From a checkpoint of a small image denoising autoencoder.
Training: adamw at rate 0.001, batches of 128.
Rows from block 7 of the encoder of a small image denoising autoencoder, named by matrix and row number. Rows with one number within an expert belong to one neuron, the router's apart. Each number is 128 + 32 x the weight over its row's rms, rounded and kept within 0 to 255. All counts start at 0. Numbers have three digits each.
Before each expert's rows are labels from the 100 images, of 14976, where the router gives the expert most weight on average: "strongest on" is what is common among them; "place" is the part of the image that holds the peak. Only what is clearly more common there than usual is listed. The data: photos of arthropod specimens (BIOSCAN-5M).
# router: router (encoder.blocks.7.mlp.router.weight, 8x384), inputs 0-191
# up: expert up (encoder.blocks.7.mlp.up, 8x192x384), inputs 0-191
# down: expert down (encoder.blocks.7.mlp.down, 8x384x192, transposed), outputs 0-191

# expert 6
strongest on: order Coleoptera
place: middle right; centre
router.6:125143108082098119149105117169086099128205117126145158158113081119134133110126179109164041113137100200152138187127107120096135111117134114159105150130214142117096086133123066209130098194211075146133109112130113126152148202120137114140127115160144140119151109145080157134122139131134090131157097189132110100096120112147056123079159187191094168122093093123127108041149117114138133150133188225114135115096167153094131125099190139183141044115125098140169124122090131102161156113196125123118128207119159088138155091134090135109166120149105143173100092125137155043150172148160141125
up.0:168146135180085120137145162132116162133146109122135170136164141053071171114114095134193230128089191141189063108139130208163113183176181097189159194129112111153142174140098149054140164147057144084166155135146155118066096162130140155093163099171160140135159106124122151113097110122109130159081118051109127127136194069162103178127141143118142043103073183105142091082077113174103149152157139045112127133131131144224118144116112104079093180159105094154109144158165151107101113110088089135158166079095087177096158144157097122124150124100144096119117142131126124161138096091120084142
down.0:128155097153105144108105136092071132141136162171089138125114097173097093111099211129164126107077125151144154099118111173117145142119084140121107137110136150185123091139135131179108138048117123155203159130206108131161122142108142133235157129107117128086126140126110153091180168109098101194193133161136113083161142117167111169166114181060069186141133106137150129053138085149124106136125140114110141092131172124197095127174163136114110142150096125048126068095098142140152082093121127102139119139165136067165113167145140135166036114141137053132071131164106146141099114115156087163
up.1:105110153126175146100138072140090158155167085131183107129143059103115120151162100144141152190173145153105140123114108128124083137151172155110167123080126137125176111106077118110149150064110166171051192069076096140086082123173116141159255089147096145142094160114154079164100108099151095113104204136095125068165147137089090134174163073141137142159112140168150081186111078145110145118137140123154138116149104134168122111123120082102163120146165076136120163108175097167087078125131137142118237135099105128134147164081127143200115108143147152098151102169094152125182129130121111097
down.1:079091126132129135134158129178156200138109000119120133075097135091137135141161102102114102123156131121145124122135180144147146096123118166099141100109154110183119116133108118163106118160093114116098139167082100108157099078122107099134171154129121152120138137155112114174163127121116156160108122160140143126139117119141154103169079125164160128139151093134058196121112070136104096140131129255162086112177103115099134106120239072102101140130135151090118149112120096147080090156131144187094171159124116168120078094096125154130114127111103178143113129118149081144161104158158157094
up.2:135116159132133133113105099174154084083089123117120125111104151146195098116169106123046098166106153014148165114113103085123108040157190146130095123092123106150177108101161183119128098139121117092107181186144124160148174000130122129125067189081097138140138121109099116117091107149140221143116090070091131192153138153164181110191134161130107133138159061108141170158155186088094130139109091091136117173131170093090132135179100100139130151176136166097104122154090137174096092121087100120152127091191127163088143123174089166071100136044106118130123125124139083178106072147112112144
down.2:166116117112125117156094102122117107167186095142136151126116170155173120133186133160171130138157124147120092138103116165134158143130134073120113145143153114108103132108131136096199133092118132155148115137103090107092133112137194171166167110145109129133116090075168131122121157125140090117139144100135126092155132154115131132137219091084151116152090134142102161160086148190157182095109108074115102135112147104151113137097098108124061146120136083119150111124178157116156105109100109094163138147176125145083136165116192014114077193137134139128173089152136162114138077130194100124
up.3:148099156098102074167210119110062136161145135139064099191110157069126141150179172112118127113100148176085139121113103215136200077102171134156136098167160129139173113143113146115091119150155110165145144099156127128142122159121135088122113097149163146147105134151121039136144108084129123138135152164174077178206128216138195136135103106074131126071080141171132086115109151178086138162144117149151141107099072100097116096171127124093091054181162118174128072104155163150105106140176122111116099185104153115140129043118168079137138179108121167097099107157170090137118199150126147112
down.3:117153198135112106125127136135163143120066052155105085128181061117144098145126117144152114100149086102061107123147137148065136093108181154145123170093074143093099155099111095120144100145151152120041095170093167118149096116147070115162100085121150182194128092068163151181125093125094185111095127086069089153150114138156198146098101066135113124092117110100104134086185118149105098124144122116107050122193131130121114154108150088146165140108146100118112165126174215197085151108110090136182102156117180114132075101110151086133146132117123179091087183108109192128136198163119155132
up.4:092094105139136122103098132100114145098066086121110112109160173121103113145099096101081120134165107154117119173124176181093121126139126130101144174151127163226132140114133136138119156096115150094077255105140143101142113055105142129143146100143127056158141119127154074138193127149141143110192127156167100113123170180160094121163142086106117109131136103095125097088151159108188091077226113140125070199151108144112109098122166089126057122116128124080100139162154128118105077149086148136143178115170088151111135159124094129088126094065176121032129170232101126158159126131127085122
down.4:108097145168088108084118078117101157160110021096139135121144119121153141152127139108167151108137147135124124189112097108155100111210123148155141063157093071148179109144177142145135127136120184146140118108096149103073085162152147166145131141153175165151178124131104162106160120081108103104093128081104132090172161114090143166150085154183137130095080100175082169186122103161095165127105141118158037084160123138145121125145137126093172141127152064183208146117171081153138138143140120143142154191067137181098076132116134123118187065133122172150165067141092146153122151107112130118
up.5:103147076137116153130090117071076172141072148130095076116153159154204145180077121151104101135158085164115108113112101109129142138101131085140128133086135102154166118130124105167098194131140166144143176100120143158172131119114070183142111111188096076138174125097164061151174110125155109089125123129099173170157166152156150077165133129130087169134152128082120157108138095077175113139224114148073110150132130156101114081156169148134112124171117171145095115131102146166068125091110198149123134147150096062074165082153065141130161097074130098062104183227106121119141114143160128133
down.5:129162153156110149106172091142147133088135001143129170126123094128105139180138068152179088108200116085096137120143100132196102046197126171155176115132146113120129167092156127142136129125124143121065121141048139115080105107111160168135143151200127140137120160104138155140082072158084156137108113099148117109105151095114147128127133146141126107091052114162164235139143099183104100131081133159174063102208072163167141107140097077105136130126120132177161194187116173169135100168074110131144176153080121133144125094137088097180132093124099156167159153111104152127125119103165151132
up.6:187122140140121094158179170045160163113138129141124145127127069142103137122166135103175219159071165086118106099140139120164112110121127109151163150069147102165167113110100145154124070188121097098145112131141123195128105114130114117153196143149100208130148122145159117098126091114092127143145164040077149150214134093115145181159105092134105089083079090149137134172119190192127128092054148097184124097131069089147122144118084159108138189197160102164149096131145143183147115097130156128094141150116149114165082199138171145158129115093085123108103061155113125131153152136148169144
down.6:130126098158124101126117145180111069125151123111114133129091144104152126127142113072170177149110125084139203171057194101095087142116167129168105188133133079108134092110134077157200128048173099140152174111147184138130159133014138101121081159131119126105109092160126141110129126164128171165124145118126081147090115154117144183170092169087090107150118104123137137152110135061172135116143179040147136148114133087163108096139109108157149097101106063110155136119132089087177120149129125118116122099087172110127144122139108144114080186097141130135134063104124128119148110116147110162
up.7:170152102127076108118118121116143107156176194134162144148127100161120138107086155114191152123112250168177137173149153066108154140142098118174129190129145088134153134064094092131158051111159089179138146082142119123161171180132136087138179157189131152119115127124128140150173160105120125140137093061118103134128127053114086196103140081163114096092095105123127099118096104128138149193059181019128140121109168064184120179158060118107093086162124054121130094131128162165159125165143165117135073101135128102167178140153096131122154126065120138094106076082148122102102128083140122140
down.7:091135107112141088134133129125148102129178199132147120160107105086134130148097142139164134136089171141106091087154166091123117147132142088192111134143128135166164104095082034157151158129206115154173148127124101151150138203112145116136099177160110173114143127116127083185140097122150143123062100135140173090108103080147108142116114125162098153149122140154176142117158104113155123190093189181164122130134158116122141115139153142141119079074139100117087130095146116106179040108193106127202118135096111151100181132154096121170193145162144112200093105147106146081134150103108135142

# expert 5
strongest on: class Arachnida
place: centre
router.5:201107130091140123140134152117147110117102118148137122107168099142141169098160138083104125085076183129091127086131114142125097124149108194143162132120161117149149161182160202069094154169115123173131021139146143094102107130098170100073046111180175176134101165201064149128100114106051124131120142146153160155111141091137123133068142200179151123114107117077106124144153161184118119115144148149117190111137090171124154131133127160091086060142113159131139133150105080152127109171084072111076100109078124127128118061147180129136175132125128138207113109103153101165152139144084167171
up.0:109167146150095115108119137126156134104197130091148147084133113101143135154117100143091156181174072075078087101135053122118101119157163099101157162162087134129154095108122088056083109108110137126102050207095151013084102116172055139129162130095150027123160128124187140128080113123153137105138123150132143095119114129115185177083111143138098149117135168133122126089110112091114135089133169139156111129116112140091069138112129142169136160108143110111109136142102146134134206152133171083109158129135098163129150149105084125169113182166076063226122182110111124119044147132112216105
down.0:184120134123069113134119107147147118110120152156129178146165157169107149098138148100164106160173106108105122102137080165120114092157100121156103085145159084154096153094117074096111184079163097142148108139109175080117105179090136142150156147066130149159071113105086129142118137151081126126166148130204099131121130137110156117108193122079124083147128119118138126092131118075182162138110172185124043109091113081102034112096134164113093129204112099083148132126106185090068102079158089122134100178141114149069127113179114109137120114069190139110171147087105125113140159134192144125
up.1:181157152146166133116150168169171106156058169163115101089138165154126119139097133008139126106137188165104117158114162118149146108113057128176114165152102083141113116149139111133105151104119205122109159152099124078151070115092147118207152145116129104095130155082173083126144098182162078097143158123134109145147178159169161138118120128103153148132139113147102122133150089116117156121149110143141174138097089150137112138148118138149125164101134091082074140090105122139127155101064112170078167088121132130106149110138117107152125132083114115073134106114138110088107136202150183127
down.1:139127176239110122141150094100173115150151121086130193141147115186153133137209134175148188096148064129122116072138131125098148172105244086095102113148102128107160162160136132133111092178095137097122171159117125120105109097089137187117139111126164133076086186119114109073166096104099121167137172096141117130125131134094165137165139159098132111117111156136087113124088169116079122191105107205115146086144155116129153123128105135164150122200149152116165135113122141123138111146171143133108133106106119106098174221181141099140061125189117083164184143145146095168074107122129124075
up.2:200109156135120140169197153144110155138142135133120115153098080137051179071118158142087153091121002113070165104130109169111138089123116168140168079117148158126094098162156159116177130149143143122143114118115144150154215116112157154124114143089108109126102095097108089113122131165151155168137125088119138171136090128083099168137125123133168137158182109124101138129122104192173152101143153229133126115141145218082097140178153117107155160095170153093087119149158141192143169119146076138144127125148068106111096138099127127131095135079130109121098091111104108158127066116068137202
down.2:099115125112145125150154148109103055093159136158152137081105118135150108090111120087059109126109052125132148089136131100167110086061104134160141120156157146070113145116157163133065085122097138100094149134111106185082165141178115113218116144158081162126127176181131103120148171094157077138083112105117101103083082178139139075139163157097101137128153173163123137135134146122162166131125136110146195148163155142148047157165112114054170159087148140123100153090079101128185113131175129126134121086163120103148166130128156078143156131166143123099135127074141155150114156116124136096
up.3:127155115139155130138141158173151096109130175098089114189163114133173088129160108124116057115139146164111142168145071182078120110146128085188105130105087119095160112085125111152090161162126154120099129140106147128144093182190107144143103103112075053123114158136123121157064142121180128141149074115075180073135097178111165074128161099070113143190144087131132116150155117082155123154124099080125064094164179099105124145117113125129215129116142190119065112085157068153151144058181175094148128132131135093174106134157169124110161139194096127104143171124079136125103132141109134135
down.3:166138203104143145189104098166147165132116145105151134153120090131158091116159106130122108144090101145127121081117124118109121132126086093132081137124131098132125132129126156113169105085126116169144088163136185117144113115103191113127094141122085105106113106140130132068123055113083183118108190145165133165113122133092150128189114152131110165111110052180125136070087086130118096194155160081119125144102067100143154160152124075138112131123102109113045149115091145199092128108063122145114096154105140093123174127122060106161168114083124149120238189118137082184153109119113145112
up.4:125134066084121113154075129120188134107115158120156133125119116160155156073151133109151082112115154165144083197157087067131113129158084136146107116180122065091090122054130103177088113125144141163151088132158182061115102118137146185106104184118175188087079115083113190182117145068122085101154105135106137072097124104164119103077177113161104193131050121094087107124142116131134192124068145132132131146118105133115140166156128173147125101166133059175183114149054103125136127156079179097098097111119160205118158136172107119185173144133133188127139127181137148159122101160117130172
down.4:096166077104107133152111077118161145123139089160097109084117096105132120143168095082165132124182094146102132115110155110130120130176209060196142089096116103146120159113122207122069139153117105135117131118179148165125089101091151115125141095173149105110158179130085111102158145120080173090099107156071167140153197068123125103111078192200138177140138074143129188159120130139124156114082189162143086106109128132135116145139167155150075132165103144138080141154152128148128158091160099160115165191157099110099093111121096111184112101080107127101105120160110090149148060145137145172
up.5:128162123165111116112079105106157174153182101173142115069154084112141139125134121118132113148152084127112091240139199040077127124100135055214158131147093119069161115096130156132118177149110154155041118087093155068100121123171149125146166124081113096157177180092143109121166056112146143122102113116100113101127128122135132148100209122048161146168085183088111094144145139150135118136141228149143150112151143183142153144134166135099146154186127076150104145132121131153098130075115106138119110168099150152128125110120147145172133127133141116141147097124129161154154091113155128098
down.5:123106080149138182170120112108142167146099043155095092161150142114144090160134105169122147108110144121123095144117131159129083206136086092177110164084114105124126114127080131053136150101118100121140145088143154077105118133121162127149188150177122087078132213084127114122108160093086156102145091204192130118149111118155167060112119097075154091105119127097097157160131147075135125113138098144172143084085158144122162094155153156126173112168095132069099222117122104104095142125186131131177146155139121141106121133155133140184186085148159110164088157130141176134109078154179181117
up.6:159128085097128160087063177046145155104125162111152174162078100140135122126147117142138122183167183142161153213142145014086121119160078122129142083128154105117119171100152157081086136142141124156132127112157155081122090122085123146160138124110122067098134154130090153091112111076123051097119113144098125072096108085182130191075149059090101138143114115076121161149116143076098194111108129063114109136139166137135105164093139145144112117122126041158121103180088122157141122188162113131105132098116189119099128194046099130175139122133111151118165164082148112175137124135052118155
down.6:165168072110112088146067088089137148089088136136123173133096064092157142062156154157186188130124080126146176088120108146093089143125089077097142193096129110129123145137082152130078140126157164156121105093153132152232183106131103158155142086088152072106166140068160121178192159144119113146176161145124119137144112118130145149127115154130121173166079117072132144082107164061120157143086155135128086103106120109100123139120106161175141126146166138142098135119143165144164135082093149111132133103156166171099107164088099131156129125115180108173110085158109101182126108131108067159
up.7:136098160161139102092137155124119155137125156170079130111114085176090121089121126143124110164135093091130094073090111126103133085126102119181106097105167181148128130070119094197128119071128103124130134134091123117165174163139083069168126135145098113150144163099144134078106125112177142113128158105093130107095163227190168116100129106055122174117124140128124130174128132130197146143117126143182135129093154093135129114134093165217150126096134128067093133119161098193171143093133123153183106159124079096077102121203116165085132087195150136125142083131144120143056156156166129142
down.7:119078117151097105182096134139101178133096232151135142110157123171129171149119112087118169109097131066103186180165148101152143176125099164142082164097077087113145133132122185108147108147136095151137127103142075149104133138085126079132106122117086074143149140044157105129078104098086124097164112153115201116142152049115113153149176089091116107166109139185101137114106126095108073144090150152095121083178118084088114127143154113079173172138167080178100070175203076157134115120091084107088119098090108191163156123103125112151075147105066134183085113098170090126123100091102196159

# expert 7
strongest on: class Arachnida
place: centre
router.7:170109132056159121132137124131147104111102109100126116109145112149117146088158158093090156085111179136113138109120128135135084123157101187100145134111158112147126131196160197130087138179107070163143081128136152072097116127089144097091070130181178223108115158223050169122087120118045124161146131168157126166082117079121095132099144197192150100130126095087123091119142174177107125119122121155143132120127100162126159110129087172126086063142127188113128086157111082133141110174090061101094110109075132132135099099183184129108151134165120143179100088063144128153153141134142164156
up.0:209169113099092090152167138109097083147082173120100097094097151140141127137135080130169056163122128090135107164153153174099170103166124120109102091139133157146100151126197154100130102123140139197138151140114150158122082105135114106173122099147150080142129175136143121120228173109167165165098130155115094103176083105143168057128078097063094102142106084104151112134071140123126143158140107178150152118088188174126106110149109113073163094115096137033097115103170083128099118150106180122119080152082112063114118151086152100187130129104085164095165159152065101123113133110133098053
down.0:164124038141153147131174111178144126092155200151118172093129147096194091097107114146140124186084138112132135134148091108149144146115142140145135112116091129144057133138118102037150155127093108093132089123101108197133143142110131116142204120108143171143140110080124135082161166096124089138173116094182153156113144128081061212150104145104138135172186105139144171100125094074133141101085151138079143122133145146139084088100167187102117128050191085119163111119097133084114153099087174100124111165163145076089113142180209114081124118123142121075105089190137111156158071088102130132
up.1:133192099129144087128105142116195136106084137104097124094163111095180158160186180164127104121149127076117085133144132135078122119091104077099111059128114139081085058116160091144093180201133119162121107128113172136111111074163089120199076126192101150177157105162108117152184115103138159123138124146122143139100122123109187087096064164166119201097108136132105123103100117130106115147103173177157124088124124154073132107105179145160088092139128147114074074190107123146117139068180140069152155121178113092088087145132133180096152084111071114150136086139112116148071143123086176125
down.1:143130067160072132110086156082141067158062206140072146162135125145162139163119098096094147142083187186131101169097162107124127123130087138123167162111104112162125108109132143115123165116189129132122117132139137158134174126102153169124106142156143166132103062182103097211150157131121119176126134093150148127113174143133188128133177184145208138156094103161153057153111081137115134092173134135115056105127171095088107091069103131104108107076120117103187104082157114140100131136096085153104130054163138108125108157141104103077182151164182140161118123155132061126138081162065142185
up.2:099071148069135118155141143096151112134132181114120095144094080120059121168091172141119133120129065109122160142145118064171137137123156138115117120148177151128126113102080190098129128085152065137083128094151135105109207195135110106091154080100159070184131122120174135159098141138187145131116127154078093129116158088151150102146125130074112146182207084141095158117101134134150112073143120098191109046110115159122127105099197211137117171122187106138075117162130064129129151182129122107085147097175091127133083173072087145115053134099107149133107077201033148152084149127153143082
down.2:076135143194129133169161124155105172149090118143131150114168141096104147150100134152109173159162134152148122185090117159126155079064115114132162146131070137091113105127161103150116142154143158059146095123089141095144078109108119163142129135131170114148136077080096086141156137162090122122135148122167086095113157102088126168138210147122145139058052079149053041128096095079120080134131117129151167171220157109093145096093092100190174095188163100132132148168128105133145101089150085133091150110113125160146166118155075127097162181109095059119115129152102138082137106075121132098
up.3:164144176134126147102117128106098103118114110138144090105184162165064118150108124163110123149098154155157142146129113138112132131125118128098147178114104175178126144142133145106207117049086092142109161187117094135114244119145147115114142142184106116102101122084127117158167177158140101154117133167147096135088104179151105178146120106101135132121145102065059167086125148046152128079115129054130135111114206157114156144152120099177099186041116100123134127081130163093155075111163088107154157064102150138145157124112079133047110184096115155085121146100117107102153126174139113105
down.3:164139090168167096122114183111135136093124071169155158116147136145111167164163164139145173118189119104114148179106108118114045177154100127135111119144126136126133111112121119131138180162112156109128176109173158095130126086131096112134115111133162137150172143187127112112105089109076101117153108111182107133124119158170102069084067149144113181145133161108108116095072132159134123142147168103124124097135089122156090125085110121216134142140136134123100083140112201115078113110126087125088130098146065123100111140111108083144129129124154115116102157147070135176130097078154124136
up.4:134148077067100166142157135119087069115151153083124172148086176200113151067112129078097081107122158120121170102149095093154136113071115156124124116171095077218094131134119131130150092055128074156130172137137125141122154117167148183112088112083146105170142136105104087148152142134174099124142104171146136179135124128088124166166177100117172137149154172150101170088133094151188157167117110130076074131101148079088104119129197107177145131172098109156115170110163141108176122146056099129170080140124131113184075148208163156170156113150168139149141090064118126088093109110130172145
down.4:133187107126150133113201144137092107080133075116112121103110134053112100099120130150170116157139092133123181110110049160119083092087156141149146148170115160171151108167099166112162162136145154123176156128096170133178189097164097173099103119192140072101119098121158166114118084100132072083069092100205104180121128155082161111148111151110116102126121123131152117179117121120130136123151099154188146141125114085137144159110177141127105141116122108185097098029109141139076118124147021134133124177127189064193103119104127151118147120172196117125129121132106131075111108082129133161
up.5:128145158148063071098087137099145106126143121136139138128101185165183111113144159148089083105125153093135174118149164137102137175091147145143088085171093186147104128094123116160111127089196099108105159101126068126136139094159082160062086146105120147133111061137129098149159116144088214137147075144127148118130093137183126173121134110081145135057157100174131140136128147120130152103129163228105158151162161176168175149137138130165184130142092087113176078104095132090104120114133150148165139178144143126137066155148139135102122097210120130176055152153168142111125108127124123145
down.5:139165083058105162149117115148132071086178095166150099066138109122108113066141161159125137084138146105119129139100143078144135143080107154144063158082182139094163107135155180124122164128128129144149150137102083156145144107095114115146069134161099122135052118143099187082149128122165159127144109190150160158122088143101129110171145132088154142174190088089088088097133124103105141174104117189141146123136076132089118165181147181132159121094122130152159148167153140138102183156108127114113149139129152119120119129074125194119145117082156152130159158104104176036109166122099168072
up.6:149143131138103180112116093099133126196155104096099095150099152122132171149109152126114094115142162168134154168157166137166155058130122116122085058153103178134129198172106101131151132128128068110139108154163157098131146165146160114173147159153083066123136154121102178169150170075203162085116197072063072167110150144061138145147098140169168180140107120075163133133094112118154141146057162075138125124094165139163132126157117136144106091099149116169153176070154068073057172085156143154135129163042113157110188080157112155129101144163082144161077097103102166091180147144161101162
down.6:124122079168109084083111134116091110118146153167127141100088068153206103093147217075169173099127096118115106164152174166140095151146097103164109126123129099096100173110072119184133117058122125063157116124148128136136170087125117088124164169137157157078138173136085142156154096168156103138098070118131141119182162133145150117063146162107135127230100107125110105099143169120126108109141103130095085117227149096131102128098106106114062165138158117136171169115117138134119114125169150102148022069153121131156098128097095131126110189095139069186102103158188151148128158109079102164
up.7:146145068126067145109075067125122115074084102118067091137137163160184106138150106105127070093106106132161151132084156201109162095123086161083157144133084174096145149147175100146108139122167193190165167091132109023164053157156127169139176116071171112132107122116119122119181159152121125139138166136111160061097150042102113133095096130107119110136176142139087098126114092113221175156195085096107116134168127185151125121107192126154109096097139104133077130133169127108143156078110163105145109119097134109117123108101108123226073105121119111076140194158128139117167064130154146084
down.7:114162114131086146142079119101176145169066103181095154140145088174127105101110127142124096105171151100133131103131121094181120090130147125151120108194164080152084132149199150076129162123149127078178102112120128121173094158194185105149143083087084079095140140071155152058193160120131149087068163141042087117108176174124116114129157123146128088098135151093099106106177087138149094094177123122112140075123097156103171167116126162131108128165204135118140138082076143177181178051169146139113107121066100161111153171111128150096201167156128153117129144113126127120141150108141116079

# expert 1
strongest on: class Arachnida
place: bottom left
router.1:180124126060172137149132178107160104119092141121135126119151098150132157105163105093102130091095176150093129128129128142151069112149118201101152118104160123143148140182145206105105106182097098155151052132139112114091088144104139065078057126187173192094101135205071137098113123120030132149123140147151143138083113082116099131085150214194165086126132083080112124119151154154115093118143143138135159080160098146139152132104085134125104061137086187128134122129117111158129076157078057112102120106105135129156092045153166137135132144147131163197103095075137118153148147133148157149
up.0:105142087129145148142141153107203122053125146142119105161078154131158082145129134156114058191118089146162090124123129177140129097158106116160083109153149107085120087123196089138071098139167160148160116071123152118186146079152098184161137134159146127148157151091153082121131115146124088098098129140122071131098133095127140119131133141111123183125116099092140141146159153166148131191179163161153134125130134121091150092167139160097149149104188137116139086134149068140147163116123118174131104112157098144084091156109142130192132096132143142098142138137087062102092095123134115086
down.0:149087170125139063143116162159122138110126212177158151125158129130075127108059131112127105123069136117167136100112143142176106103155112154167101116185082122169125241150165124119153086154142078097156116102146109098135129071173106145127140176144124158086091121114149088103117110148140095166101145065117110167104165127094157144127152176185134100155084142136152147097149079137183138116149124136131120111104093084103161136168087136131102154076112162138174158174117172077109135166086110163167140105114224150118161146082147109106176126086104146161172120158174081141180111144134119088
up.1:152082099072180135107122073107125083128097173139110171139146193133140152167153122136147111130101139169173131101205133150153124127153157084104112122199103102166159181134134154148108163113136167128141136123123129159126127152169106139150090122147114121170157109085146101091111128134127177038106112111137111117086139150092070127048159148107156104135112087096165151139123119148089173186132182102139086111151184087158083135168173141169136151153092079166146156093046134073185134131128172129153091083113157114087138095149153115116156095139161150147172109085155233108101096123133122118
down.1:192141177127102147146112064093083100143121204114086164098075141128177137111134135147096118141128127085113136059127111104155162132177107161136107140096172132112103168152142111101114076120122182072110182183111101127156165087097169131154126156127050165171101104101167179077151185100054101133127114115199112128172110164125107066115100109186104123139093141075111075134115097143130134135167074123082102118110114129104159127094088105181176116164098147119129132127144167125116142166132080131150088116120102135081134157118135171118163090076100074114128139124096099116155142134137125084
up.2:087156113102093095153097150116168056129083105194150112184109118077177141146127142146164093186122109146136112116155090134133145109073077129161139100171070228118108103117067139115131197181174117121080151143150161104162130102135140075112109154122135079122162110144157117155095105091123133131110097090106119077141141125133154070110134128144139139109139137124053154136142200089113208138123123156137101100135142172060133125094197175166157124103164112086119138083065129143068105126129123103163142125170168125124176084139151103062110166116161083183120118178121156142156106077117128107
down.2:095131106088152165127132172157067072182130121112155089088199141202151135113127115134113146105066109114053137098123148087103133154164082127059090162164167145148169157179113158187131137114072136173095162084116028086132117148156160145166100155130135132119115106093124131136138115174155114132155104077170086119123104180116153102114138125100112131118132113121100128154170189133175074116047087133191136124135080103112173146143035144147161128114182096176128221094055149116164157179099102153200155174149135114119133095150121155101134163128115117159154147115118158112151159144123111115
up.3:160151105148149091155132129144182175114095167114160180153123146054131152131168137103134124145108082122111093140125158107123134088175056127134106200119163134086096056139157074140149146124113157135162143144145133066114113071147161143105205180098203134122157112091104131135116151184100111097078151171181097114146121092129137128117080176104055158137110113109167101099136091146111109146157166109151057173200117180117107115147103137060170154131066115091104127097079130091150124123122144107107092117184092132108136181104128135191117172112047109123081127187132066140154054117087131133
down.3:070141163119123134117141132037114116139186144157158096109120096139062083173103090120090118090129077125081181132080112107122142088119153104119115055119118180153094126129166171097098113144133108177122147149092112133148106204181148152086151140086119123136142092140052084093169112103122203121076150103092111141130166145134073134121104127090173119133133142157137093104155155132114171107107127172063093125117197112099088141108181118131166107115101148113179118137123122103111152112146077162168116105193108137177145100086108080076111105137130148109135070116115106065163126137181158098
up.4:090104156127157174150169158129130107109122079143135155088148145146086163156134101101068178078138077142091104120107139156163130152098120098101224169131140146102186133117146136140164086088122108144154103089097171113106084121106160110171189111159123234115018127029178093182101089186160099115175154151161120150150133112104120130067157118104123104154116148105087105060086122076177144113083185108111133099110143161085154102166127110137143118127153101130097103188165156097113110100145081176137128137083115138196148187109116134145150165160091169125139134084138199119106106201130110119
down.4:134132083171149117121164164153123156118117065172183140162116192137138116169188085112116124144148085132136154142075169137066157155096118175102127130117145163193124128125110120164172121120064111143132110088140122156139162137158188117187144107132133112141116099126120079173109093120082116129104137116068115122170162154102166163132165114105103110154119156161135156105039136090049120155123137177199128124083067135128164117121192141115162136157158124060149149150117119077105123107165121111149143145147132063134124136147165110160119120139130103155090132109109159153136085174177149113
up.5:090144088135120077123124098145158165134174096147073147161071167115170046093119158100100093118091085118147106126125159136106119176099155147124148122075204166138150094111072115113153162101134159099105084140123153124139097159207130169188171145136083136149093151120111164145121174150114135119101187139142163062149110095116134142151116153085051147162120141165097111113063077142083112084134112194061083143133069153138129094134138113158204124167093131121119089149204153112102162068138148113135099143173184158156095112126168130151093109163142068119042100164139135125156084120106135100
down.5:110126149077116133074139131168141163165130083137101060129101109136059146147108191117076092131143079101137128131152119155079105143179153130181117141117146105148151089135111112100123079160113090155132107130047147140084120123118152152182106177110075137142075214101128098124145121155162169113112091124180151153150126090082145160098103140114151132126135085097100150158142176198131091089100134178129142143106148115069082129170101142150103108163106203147157143103138186117146099155142095164124123156102150096103124095168075074104076154148113127106205119101143115098124074083092123096
up.6:164139156149143132151121089151110144117147117123114124128104167120042128145122078152171148196129114150086124168175134081112152092193097131136096180097125104085120161133184063136129160162176161106179102130134147125101169067125115195155053120163135135130114091145140144164129084204173085077154122082154144108142178118126176129171158128158144131117105190047088119173096108108103086123113108043111116180089132059141145141175137128078130174135120151181103141182140171113137178131108172144161133128173131100131074139109123160173069085148174153127129091133173165064136105120139097117
down.6:142115154081110168165139168061069151131121186097179085139100134137069109141083090181122135155097108130109128154209080139132148140162161098136135159159124110129094082112158099115134075124027136116084136089116142105113129227105148137184165144132067120160113134095143153098096124116096111164089173119101088145081168140115148135156142180128138083165083122077135143091163125161080132069112085077122144123133126121115080085201158111109156113119141156161121099103140133090132164086163130135108126088153160143161137148129162182115126079160098127100135109097158108194080164079090091081
up.7:068169079164086092125133132138109146139131105144052163091102111132066111140087090118135133154119138093116136112086122113100148167123144156187134131151107187105118099088116091137132155130163147127143104084152072067129103148160139125151127138166147111121145082180174129188127120089145165148126141106128102152154146131106186121125090088097118217104093077151143109193118094162144194153178159155065140152080075152149136112132160131151189123167155090123159149087084031080107129126081128096121142152113180120111121154104157104161087182122116201182062136113036170123155088147125091120
down.7:134064121112124164124108174166103151126136246137143078086091062128178195089133123092126147124087119123111145129111120158170124134053139106149119122138145141129160139088122133147140157169097149142118207159104163131109104150164181174102117152172134161160115150134099146109128126151145133157116130125122144168153141137152179103157188120106092119135132170087122102106149103081159130204157140174201178078095192113035145072127047075146108200092135149185124067149096125170132144116130060152154095132107094144114210129160144130136126132154151134128121142108127162123113129157134128112